python train.py --dataset="photos of plants, animals and fungi (iNaturalist)" --norm_position="pre" --lr_schedule="wsd" --decay_fraction=0.2 --final_lr_fraction=0.1
Rows from block 3 of a small image classifier, named by matrix and row number. Rows with one number belong to one neuron. Each number is 50 + 12 x the weight over its row's rms, rounded and kept within 0 to 99. All counts start at 0. After the name is the row's rms in percent of the matrix's.
After each neuron's rows are labels from the 100 images, of 14976, where the neuron reaches its highest value: "strongest on" is what is common among them. Only what is clearly more common there than usual is listed. The data: photos of plants, animals and fungi (iNaturalist). In brackets: how many of the 100.
# fc1: MLP up (model.blocks.3.mlp.fc1.weight, 1024x256), inputs 0-51
# fc2: MLP down (model.blocks.3.mlp.fc2.weight, 256x1024, transposed), outputs 0-51

fc1.229 030:55 41 50 42 41 68 64 50 57 47 19 42 59 26 62 57 56 48 68 30 32 31 62 50 41 55 48 31 67 62 64 44 27 31 50 38 58 58 49 52 58 53 34 60 46 70 56 65 64 51 30 63
fc2.229 031:43 54 45 64 41 28 61 51 36 40 46 57 37 51 39 43 46 30 48 50 54 38 68 42 55 47 61 67 21 47 41 66 49 52 45 69 53 36 37 51 54 75 42 51 56 43 41 41 51 59 51 35
strongest on: order Lepidoptera (38)

fc1.488 096:70 52 48 23 64 60 46 42 56 50 32 69 57 49 48 59 54 73 54 54 49 57 62 39 72 53 65 60 38 38 65 52 51 22 48 58 38 46 57 42 52 51 60 64 65 55 36 60 35 29 37 49
fc2.488 094:18 54 47 48 51 65 47 22 53 41 49 31 55 41 57 43 43 25 59 50 66 69 36 37 57 69 64 38 58 58 65 54 56 37 55 45 61 33 34 58 62 31 37 27 38 54 21 54 25 64 48 33
strongest on: phylum Tracheophyta (27); kingdom Plantae (27)

fc1.208 111:28 63 39 37 46 36 52 39 52 67 67 30 58 76 35 47 60 66 65 42 55 63 33 38 56 67 46 62 44 68 55 60 40 55 55 55 56 49 41 62 71 43 50 52 50 44 39 45 54 59 51 46
fc2.208 116:64 41 74 61 64 33 46 50 44 50 42 63 40 48 52 43 45 47 38 58 68 73 60 66 55 31 52 43 45 54 66 53 54 67 50 55 74 60 56 46 56 51 37 32 43 47 53 32 33 44 40 62
strongest on: kingdom Plantae (75); phylum Tracheophyta (75); class Magnoliopsida (63)

fc1.69 111:46 76 47 47 29 56 54 50 57 22 52 54 56 48 36 52 44 29 61 51 61 54 31 50 60 29 40 46 43 48 44 53 50 29 47 48 28 76 49 42 67 45 43 75 41 23 49 44 41 36 25 61
fc2.69 112:62 47 41 51 56 43 54 46 41 50 76 41 46 57 56 43 33 45 54 42 27 40 39 58 53 62 51 71 58 49 52 51 53 58 46 62 54 45 34 65 38 40 49 43 36 63 37 40 62 69 56 51
strongest on: kingdom Plantae (69); phylum Tracheophyta (69); class Magnoliopsida (36)

fc1.56 115:71 43 37 44 40 26 46 37 48 36 50 55 70 41 55 69 43 30 69 47 51 48 45 53 49 26 37 47 56 59 82 55 60 34 25 57 47 41 34 57 66 44 66 64 67 64 54 61 47 47 50 73
fc2.56 099:62 52 44 47 62 53 42 44 31 49 40 47 45 55 38 60 73 49 35 44 59 51 76 58 55 54 60 77 60 43 34 45 77 44 44 54 39 58 69 44 28 54 46 55 44 39 53 49 65 49 49 68
strongest on: order Passeriformes (50)

fc1.358 106:50 33 54 41 43 39 56 60 51 34 44 51 71 54 55 57 55 42 54 47 44 13 32 66 79 29 52 74 58 39 37 64 73 53 53 37 60 38 57 52 55 19 51 55 51 38 51 68 46 50 41 45
fc2.358 107:62 41 67 48 48 49 42 59 34 47 55 32 48 37 59 56 47 49 38 51 53 55 76 43 33 67 35 45 46 48 40 41 38 57 53 50 28 53 61 56 25 61 51 67 45 52 59 66 62 45 45 54
strongest on: class Insecta (61); phylum Arthropoda (61)

fc1.142 036:38 37 61 44 49 36 53 61 45 49 52 56 53 56 42 46 51 44 37 45 39 21 60 64 59 41 61 38 58 56 36 51 53 38 57 65 52 71 50 54 58 71 21 53 47 59 47 53 41 56 66 45
fc2.142 039:61 55 46 51 34 63 25 41 42 61 52 58 57 53 66 65 49 60 64 49 48 60 51 46 43 64 60 54 54 42 37 41 62 42 87 58 51 57 46 51 55 38 74 58 64 59 54 35 59 47 59 36
strongest on: phylum Chordata (95); class Aves (94); order Charadriiformes (47); family: Scolopacidae (26)

fc1.589 095:44 48 41 44 56 36 61 52 30 47 58 48 35 55 57 45 45 46 42 53 30 62 45 59 54 26 39 46 48 51 82 55 47 43 30 61 51 49 57 53 60 37 63 49 49 51 48 45 47 28 67 33
fc2.589 093:53 58 56 49 37 57 88 65 40 51 69 52 66 47 32 40 34 61 50 49 66 45 36 52 44 42 41 56 42 38 45 49 53 34 44 39 60 35 38 37 19 31 41 74 56 28 43 33 38 75 48 47
strongest on: kingdom Plantae (39); phylum Tracheophyta (39); class Magnoliopsida (29)

fc1.136 033:56 43 38 27 51 39 58 46 56 62 59 65 48 50 35 53 49 66 52 35 32 41 48 39 39 56 50 56 75 53 66 33 64 59 45 52 51 36 56 71 55 50 46 50 64 63 43 36 45 72 62 62
fc2.136 031:40 50 75 55 37 60 62 42 57 35 48 52 39 55 76 46 43 58 40 50 55 57 57 64 55 46 43 51 68 69 35 41 27 56 57 52 71 52 61 58 61 36 57 41 54 76 63 42 57 27 63 68
strongest on: kingdom Plantae (47); phylum Tracheophyta (47); class Magnoliopsida (41)

fc1.711 038:41 58 62 48 61 63 56 38 44 45 50 79 41 56 36 63 48 76 45 48 29 62 55 72 59 60 55 35 42 59 75 68 34 71 64 32 37 26 40 47 65 52 54 38 61 67 42 59 59 48 47 76
fc2.711 036:74 14 60 63 46 47 58 27 30 47 52 63 52 46 65 49 53 20 62 65 52 47 47 62 49 45 43 43 66 38 46 58 46 71 53 58 47 45 46 50 42 58 55 35 28 53 46 56 58 50 68 38
strongest on: kingdom Plantae (36); phylum Tracheophyta (36); class Magnoliopsida (29)

fc1.756 109:23 54 38 63 67 78 74 33 68 62 36 56 60 46 44 59 50 45 73 58 62 53 43 32 46 64 74 42 54 70 52 63 50 42 48 45 54 67 54 21 53 50 27 72 79 50 44 63 54 65 62 56
fc2.756 113:55 79 46 38 50 42 46 45 51 60 62 55 50 57 52 44 47 46 53 58 61 47 46 63 24 17 57 36 32 44 41 57 46 29 49 64 57 63 63 41 44 54 67 35 29 47 36 51 61 49 52 55
strongest on: class Aves (84); order Passeriformes (52)

fc1.581 135:46 41 39 35 45 29 60 44 49 51 50 51 53 45 54 39 57 60 55 61 57 54 49 58 46 65 70 49 46 61 55 53 62 27 48 35 35 36 19 40 27 56 43 36 50 41 51 26 62 56 48 54
fc2.581 140:38 44 57 58 46 31 11 40 50 69 35 42 44 50 44 57 50 51 42 47 40 61 43 49 52 48 35 57 54 50 52 51 80 38 30 48 53 62 44 52 64 52 52 76 49 42 59 48 42 40 49 57
strongest on: class Mammalia (34)

fc1.739 063:69 39 50 46 57 35 32 35 18 43 37 42 33 53 52 46 59 48 57 43 39 46 53 53 62 39 40 35 23 59 50 60 58 48 29 25 34 63 22 57 48 33 51 34 62 36 52 49 42 20 64 61
fc2.739 068:50 52 68 58 63 36 53 28 41 25 53 39 52 44 31 45 41 55 56 69 48 46 39 41 38 33 60 62 56 72 30 53 35 61 55 57 44 59 74 62 41 57 53 45 53 73 35 57 52 60 31 49
strongest on: class Mammalia (26)

fc1.99 146:74 54 38 48 30 35 43 50 74 54 44 54 57 60 55 55 45 52 28 62 47 63 55 37 28 47 53 66 44 55 60 65 48 54 54 43 86 74 81 31 53 32 38 45 44 55 44 63 47 53 42 60
fc2.99 155:55 36 55 60 48 50 34 34 45 53 37 37 47 54 51 33 42 57 47 36 58 50 55 65 51 67 59 48 55 56 51 42 46 59 43 39 39 40 37 54 49 38 15 52 44 37 56 31 40 43 60 51
strongest on: order Lepidoptera (33)

fc1.678 136:53 27 47 44 45 46 51 57 52 69 63 62 54 52 55 56 36 25 74 61 49 47 50 38 55 35 46 60 33 53 65 35 51 34 32 48 60 44 53 73 68 49 34 56 56 51 62 31 30 58 54 61
fc2.678 143:53 59 45 46 54 53 27 71 60 49 48 46 64 50 54 56 58 69 51 53 55 38 59 53 38 52 69 71 56 57 55 58 33 36 53 56 47 40 60 78 76 29 62 40 35 44 41 44 68 41 54 41
strongest on: phylum Chordata (97); class Aves (91); order Anseriformes (50); family: Anatidae (50)

fc1.400 104:80 58 43 31 43 44 57 55 64 48 45 62 52 51 43 42 49 52 41 41 50 67 52 57 55 44 49 53 32 57 47 44 55 58 45 65 72 37 83 45 65 68 35 80 59 46 53 44 43 37 39 36
fc2.400 105:76 32 32 61 39 77 54 57 51 53 16 50 28 64 49 60 46 52 66 40 56 36 37 52 79 62 67 25 51 38 59 66 63 75 47 57 49 65 44 48 67 43 50 46 60 44 50 60 47 28 58 68
strongest on: class Aves (85)

fc1.484 121:56 32 37 46 67 61 56 44 51 52 57 25 46 42 48 44 64 51 49 39 39 47 61 66 44 89 58 41 38 51 51 58 47 56 36 43 55 68 43 36 62 43 51 51 63 32 52 57 24 76 51 63
fc2.484 127:63 51 49 46 25 62 54 49 60 48 48 57 28 50 49 56 52 35 47 37 51 32 50 73 58 50 43 40 39 62 79 53 53 50 79 76 64 37 36 42 59 49 60 55 50 57 39 53 62 22 32 42
strongest on: order Lepidoptera (31)

fc1.506 032:56 48 53 54 40 41 57 44 53 46 68 58 54 60 38 36 56 57 72 62 40 59 47 48 47 58 62 39 40 74 61 60 40 59 69 63 54 52 54 24 55 76 67 65 55 38 40 43 54 54 53 60
fc2.506 026:57 52 47 42 39 83 53 65 44 73 41 23 53 63 54 72 52 54 57 56 57 52 50 46 69 11 45 58 48 67 45 31 63 34 43 61 43 45 42 50 26 37 42 74 64 68 57 60 66 45 60 31
strongest on: phylum Arthropoda (83); class Insecta (81)

fc1.129 078:27 54 58 58 45 54 59 18 26 52 48 49 65 52 59 32 56 53 54 38 42 52 45 60 30 29 67 50 75 31 51 43 52 41 53 50 51 48 34 18 52 55 51 40 58 32 54 50 47 59 53 61
fc2.129 074:27 39 35 50 42 61 54 32 35 53 69 32 45 43 61 57 36 26 64 71 48 46 62 57 56 40 65 56 35 51 46 60 48 38 44 24 31 54 51 46 51 71 57 53 50 53 62 52 58 51 35 50
strongest on: order Passeriformes (52)

fc1.154 119:30 69 47 59 56 68 49 54 54 56 81 59 57 69 50 20 73 50 41 54 50 36 44 62 56 82 50 63 42 54 43 43 59 41 49 42 60 54 43 39 58 42 58 68 56 50 44 59 37 48 44 43
fc2.154 126:59 34 56 51 62 38 51 28 58 35 35 49 36 60 29 60 28 25 55 37 41 43 58 78 44 44 49 53 43 46 39 48 41 44 42 39 56 27 38 34 61 36 24 42 61 70 42 36 45 32 42 51
strongest on: order Charadriiformes (25)

fc1.505 090:50 42 45 65 60 55 60 26 77 41 59 41 35 77 58 53 45 42 40 53 66 49 37 51 51 65 24 42 50 56 64 50 41 64 46 53 62 39 61 45 52 61 41 52 51 55 66 53 64 83 47 35
fc2.505 086:46 61 32 43 47 52 48 64 41 49 42 56 54 32 26 55 56 49 58 66 49 46 31 54 52 49 98 58 20 43 40 63 60 59 52 49 41 75 46 42 35 51 59 58 62 49 42 34 41 32 36 68
strongest on: order Passeriformes (59)

fc1.673 125:44 59 53 74 68 54 52 40 40 53 64 51 56 72 31 44 46 42 50 63 30 54 44 62 37 42 62 59 43 37 48 70 43 77 48 60 44 44 62 75 60 38 56 56 47 45 60 53 27 53 45 48
fc2.673 125:39 54 49 45 63 44 55 56 59 57 52 52 48 34 61 74 58 54 40 35 68 51 42 44 37 45 22 43 66 71 31 42 52 33 58 50 69 52 44 34 78 40 48 41 60 62 40 66 53 47 32 39
strongest on: phylum Tracheophyta (34); kingdom Plantae (34); class Magnoliopsida (32)

fc1.141 083:49 60 45 41 56 53 65 49 53 57 53 62 50 42 54 34 32 80 71 68 58 56 27 58 37 44 51 73 46 44 62 33 52 33 56 35 53 53 70 37 65 56 45 44 38 41 24 42 38 34 39 61
fc2.141 076:41 12 54 59 61 55 43 57 47 45 46 32 57 19 54 48 44 62 53 35 70 54 43 42 37 49 68 37 53 80 47 45 65 67 50 59 44 38 36 69 61 56 45 43 42 52 54 54 57 58 65 24
strongest on: phylum Tracheophyta (30); kingdom Plantae (30); class Magnoliopsida (27)

fc1.553 100:53 52 53 39 36 32 49 48 54 38 57 58 42 53 28 52 51 44 32 74 55 41 24 34 40 55 44 54 43 63 41 44 56 58 56 30 38 31 47 41 65 45 48 47 56 52 60 41 57 40 54 62
fc2.553 100:58 62 69 11 58 40 49 63 40 51 63 34 39 49 45 68 57 52 61 75 56 64 64 60 51 41 37 49 48 63 50 57 43 46 54 44 58 52 42 52 64 59 62 47 52 36 32 73 47 45 48 38
strongest on: class Insecta (88); phylum Arthropoda (88); order Lepidoptera (51); order: Hymenoptera (25)

fc1.356 070:54 26 26 43 57 38 60 42 45 57 79 42 56 44 42 41 52 47 48 58 74 46 30 53 72 37 58 66 47 72 41 58 65 58 54 41 52 44 54 58 56 58 41 33 42 45 67 44 55 34 57 48
fc2.356 070:56 28 54 70 65 36 28 66 48 62 39 43 33 66 51 43 40 71 59 42 21 70 64 53 37 45 48 58 57 25 53 44 48 41 48 53 57 56 55 63 49 40 69 72 38 68 52 63 52 59 40 77
strongest on: phylum Arthropoda (86); class Insecta (83); order Coleoptera (30); family: Coccinellidae (25)

fc1.427 139:32 53 52 52 56 55 67 45 63 52 48 61 28 67 53 37 79 40 54 42 38 38 42 74 32 53 57 19 52 55 31 29 35 42 56 50 43 56 46 76 44 27 56 53 43 66 48 48 36 47 40 48
fc2.427 137:61 37 53 35 29 62 52 39 41 60 48 60 61 53 54 38 25 54 50 55 31 64 48 60 69 47 58 55 51 54 65 44 63 59 46 60 40 33 40 57 29 62 46 50 73 68 37 44 71 65 44 42
strongest on: kingdom Plantae (46); phylum Tracheophyta (46); class Magnoliopsida (26)

fc1.255 085:42 59 42 60 45 50 63 55 70 45 59 41 69 81 64 59 57 63 29 50 43 40 76 43 36 39 74 41 72 45 65 59 38 61 63 49 44 42 56 68 52 51 63 56 65 28 41 43 42 58 68 53
fc2.255 085:55 58 56 47 52 46 85 49 46 43 42 59 44 25 52 49 35 49 43 55 55 48 38 59 69 39 35 40 55 52 70 35 73 51 59 38 47 39 39 49 52 38 21 65 42 80 50 60 51 66 44 39
strongest on: order Lepidoptera (32)

fc1.647 071:36 35 58 60 68 63 58 30 52 56 32 36 40 61 58 58 53 63 57 68 42 41 46 49 67 52 50 37 39 46 35 55 54 40 48 55 23 41 40 55 59 66 59 51 53 51 47 65 44 65 57 34
fc2.647 067:59 41 50 47 48 39 53 29 28 38 70 69 38 28 54 37 48 51 36 58 38 35 60 45 51 34 60 48 47 47 62 38 17 77 55 42 35 68 37 69 38 52 58 50 60 42 51 37 71 42 46 24
strongest on: phylum Tracheophyta (30); kingdom Plantae (30)

fc1.653 096:50 37 54 62 62 48 51 54 43 48 38 54 54 46 51 33 65 63 53 40 38 33 52 57 49 26 43 65 50 52 59 46 55 30 54 25 68 57 40 53 49 38 51 61 69 53 59 68 39 66 31 32
fc2.653 094:56 43 22 53 45 40 70 48 75 42 60 55 55 48 50 46 51 43 58 40 37 67 70 44 65 45 27 65 65 29 22 60 49 60 39 52 60 41 39 56 35 44 53 51 38 40 56 49 48 54 47 62
strongest on: order Lepidoptera (32); kingdom Plantae (29); phylum Tracheophyta (29)

fc1.58 050:68 46 71 40 48 47 50 52 56 34 53 27 53 57 50 43 47 45 61 62 45 47 53 15 58 38 60 54 42 52 43 31 35 63 55 33 59 43 55 46 56 54 79 26 30 60 61 53 33 78 42 27
fc2.58 047:33 51 32 44 62 54 45 49 67 48 64 77 49 39 36 60 64 37 49 47 44 62 45 39 45 43 59 63 60 49 72 42 55 62 65 74 33 52 74 50 35 60 45 59 62 38 48 61 62 44 56 67
strongest on: phylum Arthropoda (80); class Insecta (77); order Lepidoptera (48); family: Nymphalidae (26)

fc1.576 165:42 35 39 50 73 83 70 37 46 46 48 76 61 55 49 46 57 58 34 63 62 44 42 66 48 40 50 55 82 27 47 33 45 39 43 64 29 59 64 45 60 38 35 41 66 57 26 59 37 48 48 44
fc2.576 177:58 41 48 62 52 43 68 44 52 48 19 68 47 39 50 39 32 54 41 50 31 76 42 64 62 25 41 28 55 29 63 27 48 40 49 39 46 32 50 63 60 51 52 42 45 69 63 43 46 44 38 38
strongest on: phylum Tracheophyta (36); kingdom Plantae (36)

fc1.286 093:37 42 43 36 40 46 54 63 43 50 62 40 38 55 59 56 46 50 54 40 44 38 63 58 32 45 54 57 82 46 42 42 62 54 45 71 46 37 37 50 50 32 42 37 58 40 38 40 43 40 52 36
fc2.286 084:60 63 52 46 35 43 47 58 64 52 49 55 48 45 50 30 61 52 42 52 68 26 44 50 59 38 60 53 52 45 75 51 26 48 74 26 54 35 50 56 32 43 32 41 35 66 72 58 61 22 48 50
strongest on: phylum Arthropoda (85); class Insecta (81); order Lepidoptera (62)

fc1.65 132:28 47 32 41 60 23 50 54 77 45 31 54 62 50 61 69 49 45 48 44 49 27 39 61 62 72 50 48 28 61 50 68 33 53 48 60 55 49 41 51 55 40 56 61 51 59 41 56 46 51 39 74
fc2.65 141:71 41 65 43 64 71 04 49 62 33 61 43 47 69 39 67 42 47 40 50 34 75 54 47 41 45 52 58 61 53 63 62 47 45 50 36 44 53 57 62 55 65 37 44 44 16 69 72 54 63 39 39
strongest on: phylum Chordata (97); class Aves (95)

fc1.533 158:65 42 47 45 48 58 66 62 52 32 36 39 64 45 56 43 62 40 55 46 75 45 51 55 58 56 56 71 52 35 56 36 47 35 33 45 73 70 54 65 66 43 57 35 38 52 74 44 51 49 51 50
fc2.533 162:59 27 63 55 46 37 61 45 46 65 52 69 41 64 56 44 47 31 32 61 36 44 52 51 40 67 37 69 31 43 54 49 68 67 55 50 35 70 30 24 32 58 58 70 41 39 39 53 64 66 44 62
strongest on: order Passeriformes (64)

fc1.59 152:52 69 43 43 45 60 77 60 29 32 65 54 43 56 66 45 49 45 58 37 53 51 44 33 45 64 38 42 29 45 34 75 49 70 52 31 48 47 48 55 42 45 57 31 73 49 56 59 31 38 46 62
fc2.59 133:60 58 35 29 56 57 46 43 45 36 56 60 41 31 40 59 42 45 39 38 61 38 71 33 32 40 38 43 34 44 54 53 58 50 47 48 40 62 37 64 49 42 67 57 36 69 62 63 40 31 60 61
strongest on: class Mammalia (47); order Carnivora (33)

fc1.310 076:38 48 62 49 68 36 48 50 41 47 73 60 44 40 49 51 58 63 51 59 56 60 37 48 51 63 29 57 79 57 62 28 45 28 54 47 49 35 47 40 51 48 42 32 64 55 32 63 29 46 45 50
fc2.310 091:69 63 25 46 39 53 55 56 51 43 40 45 47 37 52 58 35 33 55 32 22 76 53 43 62 61 59 48 72 41 41 29 50 64 52 44 56 64 46 46 47 39 48 62 46 39 81 40 69 70 52 65
strongest on: class Insecta (75); phylum Arthropoda (75); order Coleoptera (31); family: Coccinellidae (26)

fc1.386 154:47 74 36 34 47 53 59 61 57 39 36 42 58 32 50 48 30 56 41 28 58 50 63 38 34 41 54 40 42 48 35 40 67 52 41 51 53 21 47 43 22 72 37 48 41 57 65 42 38 26 33 54
fc2.386 152:47 38 45 41 52 39 39 42 29 40 56 69 57 43 44 52 50 59 48 32 55 63 43 27 60 40 50 40 58 34 70 69 47 73 53 65 35 43 49 56 31 57 59 66 71 62 45 64 65 46 54 66
strongest on: class Mammalia (38); order Carnivora (28)

fc1.280 141:98 47 24 78 63 49 52 59 45 26 46 76 66 51 55 57 65 41 37 44 51 53 72 80 62 58 43 45 34 50 48 47 51 32 47 48 49 68 49 50 66 53 40 52 56 39 49 64 66 40 56 57
fc2.280 131:60 55 43 59 45 55 76 50 35 58 54 58 50 75 29 42 56 40 30 31 48 32 52 50 22 55 28 40 73 51 55 66 48 73 34 57 45 58 45 31 51 72 30 61 51 53 48 53 53 34 26 41
strongest on: order Charadriiformes (32)

fc1.580 055:58 38 40 41 29 43 37 52 58 63 53 53 39 50 46 56 29 41 73 51 51 25 63 52 35 58 46 43 56 23 67 56 48 47 45 49 45 63 47 72 72 54 33 65 46 35 55 42 39 57 48 36
fc2.580 052:60 59 54 58 45 39 19 71 72 62 39 43 62 43 59 59 57 63 53 49 45 47 55 58 33 47 57 52 68 57 69 56 31 46 74 71 37 41 40 84 78 35 47 61 51 51 59 53 48 54 58 46
strongest on: phylum Chordata (96); class Aves (94); order Anseriformes (41); family: Anatidae (41)

fc1.45 149:51 52 59 46 47 67 60 38 60 61 28 48 56 50 70 25 56 51 59 19 55 48 47 50 49 51 19 54 46 46 49 39 81 40 68 62 70 55 54 38 60 69 51 38 50 51 28 36 48 34 50 42
fc2.45 156:58 49 33 39 53 57 32 45 15 68 62 36 66 38 68 49 60 65 64 35 37 57 45 55 43 37 57 45 24 46 65 54 45 36 59 25 33 43 36 25 60 29 48 60 41 50 55 45 37 43 40 31
strongest on: class Mammalia (26)

fc1.240 091:45 53 37 55 52 37 71 45 36 51 73 40 57 47 68 47 58 30 48 68 55 36 59 60 48 77 68 31 61 46 46 35 62 41 38 68 49 60 56 61 30 49 52 52 48 41 59 48 48 45 48 61
fc2.240 088:74 35 38 51 47 42 59 71 65 57 28 60 51 54 54 46 43 32 44 50 62 60 57 44 69 37 59 38 50 54 50 40 31 41 57 62 22 49 52 60 44 30 70 52 64 78 64 47 57 66 28 41
strongest on: phylum Tracheophyta (37); kingdom Plantae (37)

fc1.4 141:57 46 53 33 62 51 42 40 51 49 36 70 54 55 72 60 46 54 43 48 41 36 32 63 31 35 55 34 38 47 55 53 57 53 49 62 68 29 48 60 58 49 55 57 48 34 40 66 54 77 53 39
fc2.4 137:47 36 48 58 51 53 57 50 50 65 50 49 61 44 32 59 67 33 60 75 56 51 53 49 70 59 56 56 33 44 50 62 41 39 52 47 51 78 34 51 54 69 75 53 54 33 37 28 44 36 59 45
strongest on: order Passeriformes (63)

fc1.381 135:58 66 37 45 53 48 55 11 49 67 65 53 37 50 48 41 56 57 58 49 43 66 52 24 66 59 62 35 54 45 74 29 54 43 44 46 52 64 38 54 63 42 58 45 67 51 69 54 50 15 52 47
fc2.381 142:53 47 46 59 61 56 52 54 34 56 52 30 41 43 48 58 49 48 54 42 47 37 54 55 48 55 46 69 62 55 46 59 51 61 50 47 48 60 46 60 56 45 44 42 41 35 54 67 38 68 40 44
strongest on: class Insecta (67); phylum Arthropoda (67)

fc1.740 149:29 44 42 64 40 62 57 37 49 39 53 23 44 57 39 37 77 55 46 51 59 54 52 53 53 46 51 68 37 46 60 59 47 36 51 38 61 58 63 61 48 43 28 57 61 54 73 57 56 50 30 49
fc2.740 146:43 44 59 54 57 49 38 64 66 73 63 36 57 66 36 55 66 48 59 39 66 43 14 59 58 16 35 58 51 30 70 43 70 44 42 59 39 24 48 50 57 52 52 60 55 61 30 43 32 37 45 36
strongest on: order Lepidoptera (31)

fc1.646 129:48 48 46 47 59 31 63 56 38 59 45 64 60 59 54 65 56 58 40 52 72 41 56 63 60 44 45 42 28 60 36 63 52 34 43 73 67 74 44 49 50 37 59 46 55 57 23 60 47 48 52 63
fc2.646 132:60 54 73 29 53 46 15 55 61 51 64 48 34 50 55 61 51 58 65 37 39 47 51 60 68 42 45 56 52 50 67 51 60 37 68 56 49 44 55 58 43 56 47 46 52 39 52 46 59 50 37 44
strongest on: phylum Chordata (93); class Aves (86); order Charadriiformes (27)

fc1.568 071:48 61 41 40 44 25 69 64 58 45 35 58 63 38 47 49 48 54 48 52 40 44 46 52 17 70 53 43 36 30 56 64 29 54 62 35 63 41 56 42 53 61 52 36 58 71 39 66 42 58 37 56
fc2.568 066:57 35 23 45 48 37 54 47 40 24 75 29 38 37 60 56 45 48 55 30 64 36 65 40 49 48 47 54 62 59 58 57 72 58 52 35 36 51 45 60 35 24 69 51 53 48 53 77 60 19 47 56
strongest on: class Mammalia (42); order Carnivora (32)

fc1.410 070:55 64 45 51 79 47 66 44 58 23 47 49 40 51 48 20 44 65 72 60 27 48 44 53 43 54 61 45 57 32 74 69 59 58 60 49 59 43 53 39 46 67 44 45 48 55 65 44 48 41 37 48
fc2.410 067:42 36 52 54 60 55 38 45 59 70 31 65 66 32 35 33 40 52 48 41 61 68 29 62 59 58 60 38 61 64 61 45 57 45 54 56 45 26 54 38 52 47 42 25 29 42 52 59 48 79 72 45
strongest on: phylum Tracheophyta (29); kingdom Plantae (29); class Magnoliopsida (26)

fc1.110 137:40 49 62 41 40 72 39 39 34 44 34 48 40 55 59 24 51 29 28 43 36 49 54 44 54 67 36 52 62 25 40 52 34 46 60 44 48 35 59 39 57 51 65 57 64 50 46 45 42 19 61 50
fc2.110 141:62 53 50 58 31 67 33 62 53 38 62 30 51 51 55 58 39 41 43 46 69 54 56 55 43 44 61 59 50 61 46 36 48 60 48 35 70 64 55 29 58 68 60 56 44 41 53 53 28 42 64 22
strongest on: order Lepidoptera (38)

fc1.80 109:77 38 59 67 52 57 57 51 69 37 21 64 49 63 59 57 61 29 62 45 55 45 51 45 68 44 44 44 39 68 65 50 45 44 52 56 60 46 77 36 50 62 41 59 47 61 30 50 46 66 35 55
fc2.80 105:46 66 42 46 43 66 61 53 44 57 43 61 65 58 40 30 64 68 36 63 63 45 19 48 51 70 36 59 33 30 35 62 64 73 52 60 50 60 40 38 69 39 76 36 67 59 62 15 40 27 34 32
strongest on: order Passeriformes (59)

fc1.457 040:67 51 71 55 23 36 42 67 54 75 56 56 57 59 41 23 50 39 40 57 49 54 63 67 59 53 57 61 53 50 61 60 64 34 35 82 41 33 57 35 45 58 11 64 75 36 37 50 45 67 39 61
fc2.457 042:66 47 31 67 38 60 52 49 42 22 29 49 56 64 31 62 74 59 67 64 56 29 56 50 40 52 49 40 13 45 66 60 56 56 42 48 51 65 46 48 57 33 73 39 44 48 49 38 49 29 51 59
strongest on: order Charadriiformes (25)

fc1.167 070:56 62 49 59 62 51 61 62 47 42 66 53 65 59 45 47 63 72 64 69 64 45 47 49 63 68 29 37 46 52 76 54 46 64 56 33 71 78 31 57 60 55 64 36 41 61 62 65 55 35 78 51
fc2.167 068:44 54 43 29 56 65 66 31 53 67 45 60 43 50 61 49 69 46 23 68 43 47 41 34 55 12 74 62 35 44 52 44 41 33 52 38 53 53 57 54 29 47 44 72 49 35 58 30 43 76 30 48
strongest on: class Insecta (83); phylum Arthropoda (83); order Lepidoptera (43)

fc1.127 141:64 45 67 56 44 27 18 37 41 41 49 51 69 63 56 46 56 60 57 35 48 49 66 61 64 52 26 48 52 44 50 71 48 56 66 50 42 49 43 34 67 67 41 44 31 51 70 44 30 32 46 67
fc2.127 134:47 63 42 27 47 69 10 75 47 47 60 44 48 50 56 59 40 53 40 57 48 49 38 39 51 30 71 38 55 45 62 44 68 65 47 43 59 52 36 38 64 48 52 64 60 51 51 62 38 66 39 39
strongest on: phylum Chordata (92)

fc1.133 106:56 48 41 29 59 67 53 49 37 56 34 49 48 59 36 55 51 46 58 35 60 36 50 55 55 54 39 73 40 37 50 70 41 29 78 40 66 49 53 43 51 43 55 42 49 51 25 41 55 57 52 47
fc2.133 103:57 53 34 75 62 42 56 46 55 63 62 68 61 53 54 54 45 38 36 47 35 56 49 38 53 63 59 43 47 48 51 53 47 70 45 33 45 62 52 37 52 51 46 55 62 51 53 71 51 43 56 61
strongest on: class Insecta (75); phylum Arthropoda (75); order Lepidoptera (39); family: Nymphalidae (28)

fc1.463 110:52 56 60 46 46 49 60 62 49 42 54 39 71 52 48 25 44 40 52 52 61 51 58 41 42 50 30 76 36 55 48 67 16 55 41 34 57 51 29 44 78 54 55 38 38 55 31 36 31 39 54 61
fc2.463 102:50 67 56 50 23 44 19 47 73 42 56 40 33 45 36 61 45 33 57 40 40 64 60 56 43 42 52 47 52 24 49 58 51 53 72 52 48 63 61 48 45 52 62 56 42 72 49 60 64 77 55 30
strongest on: order Passeriformes (54)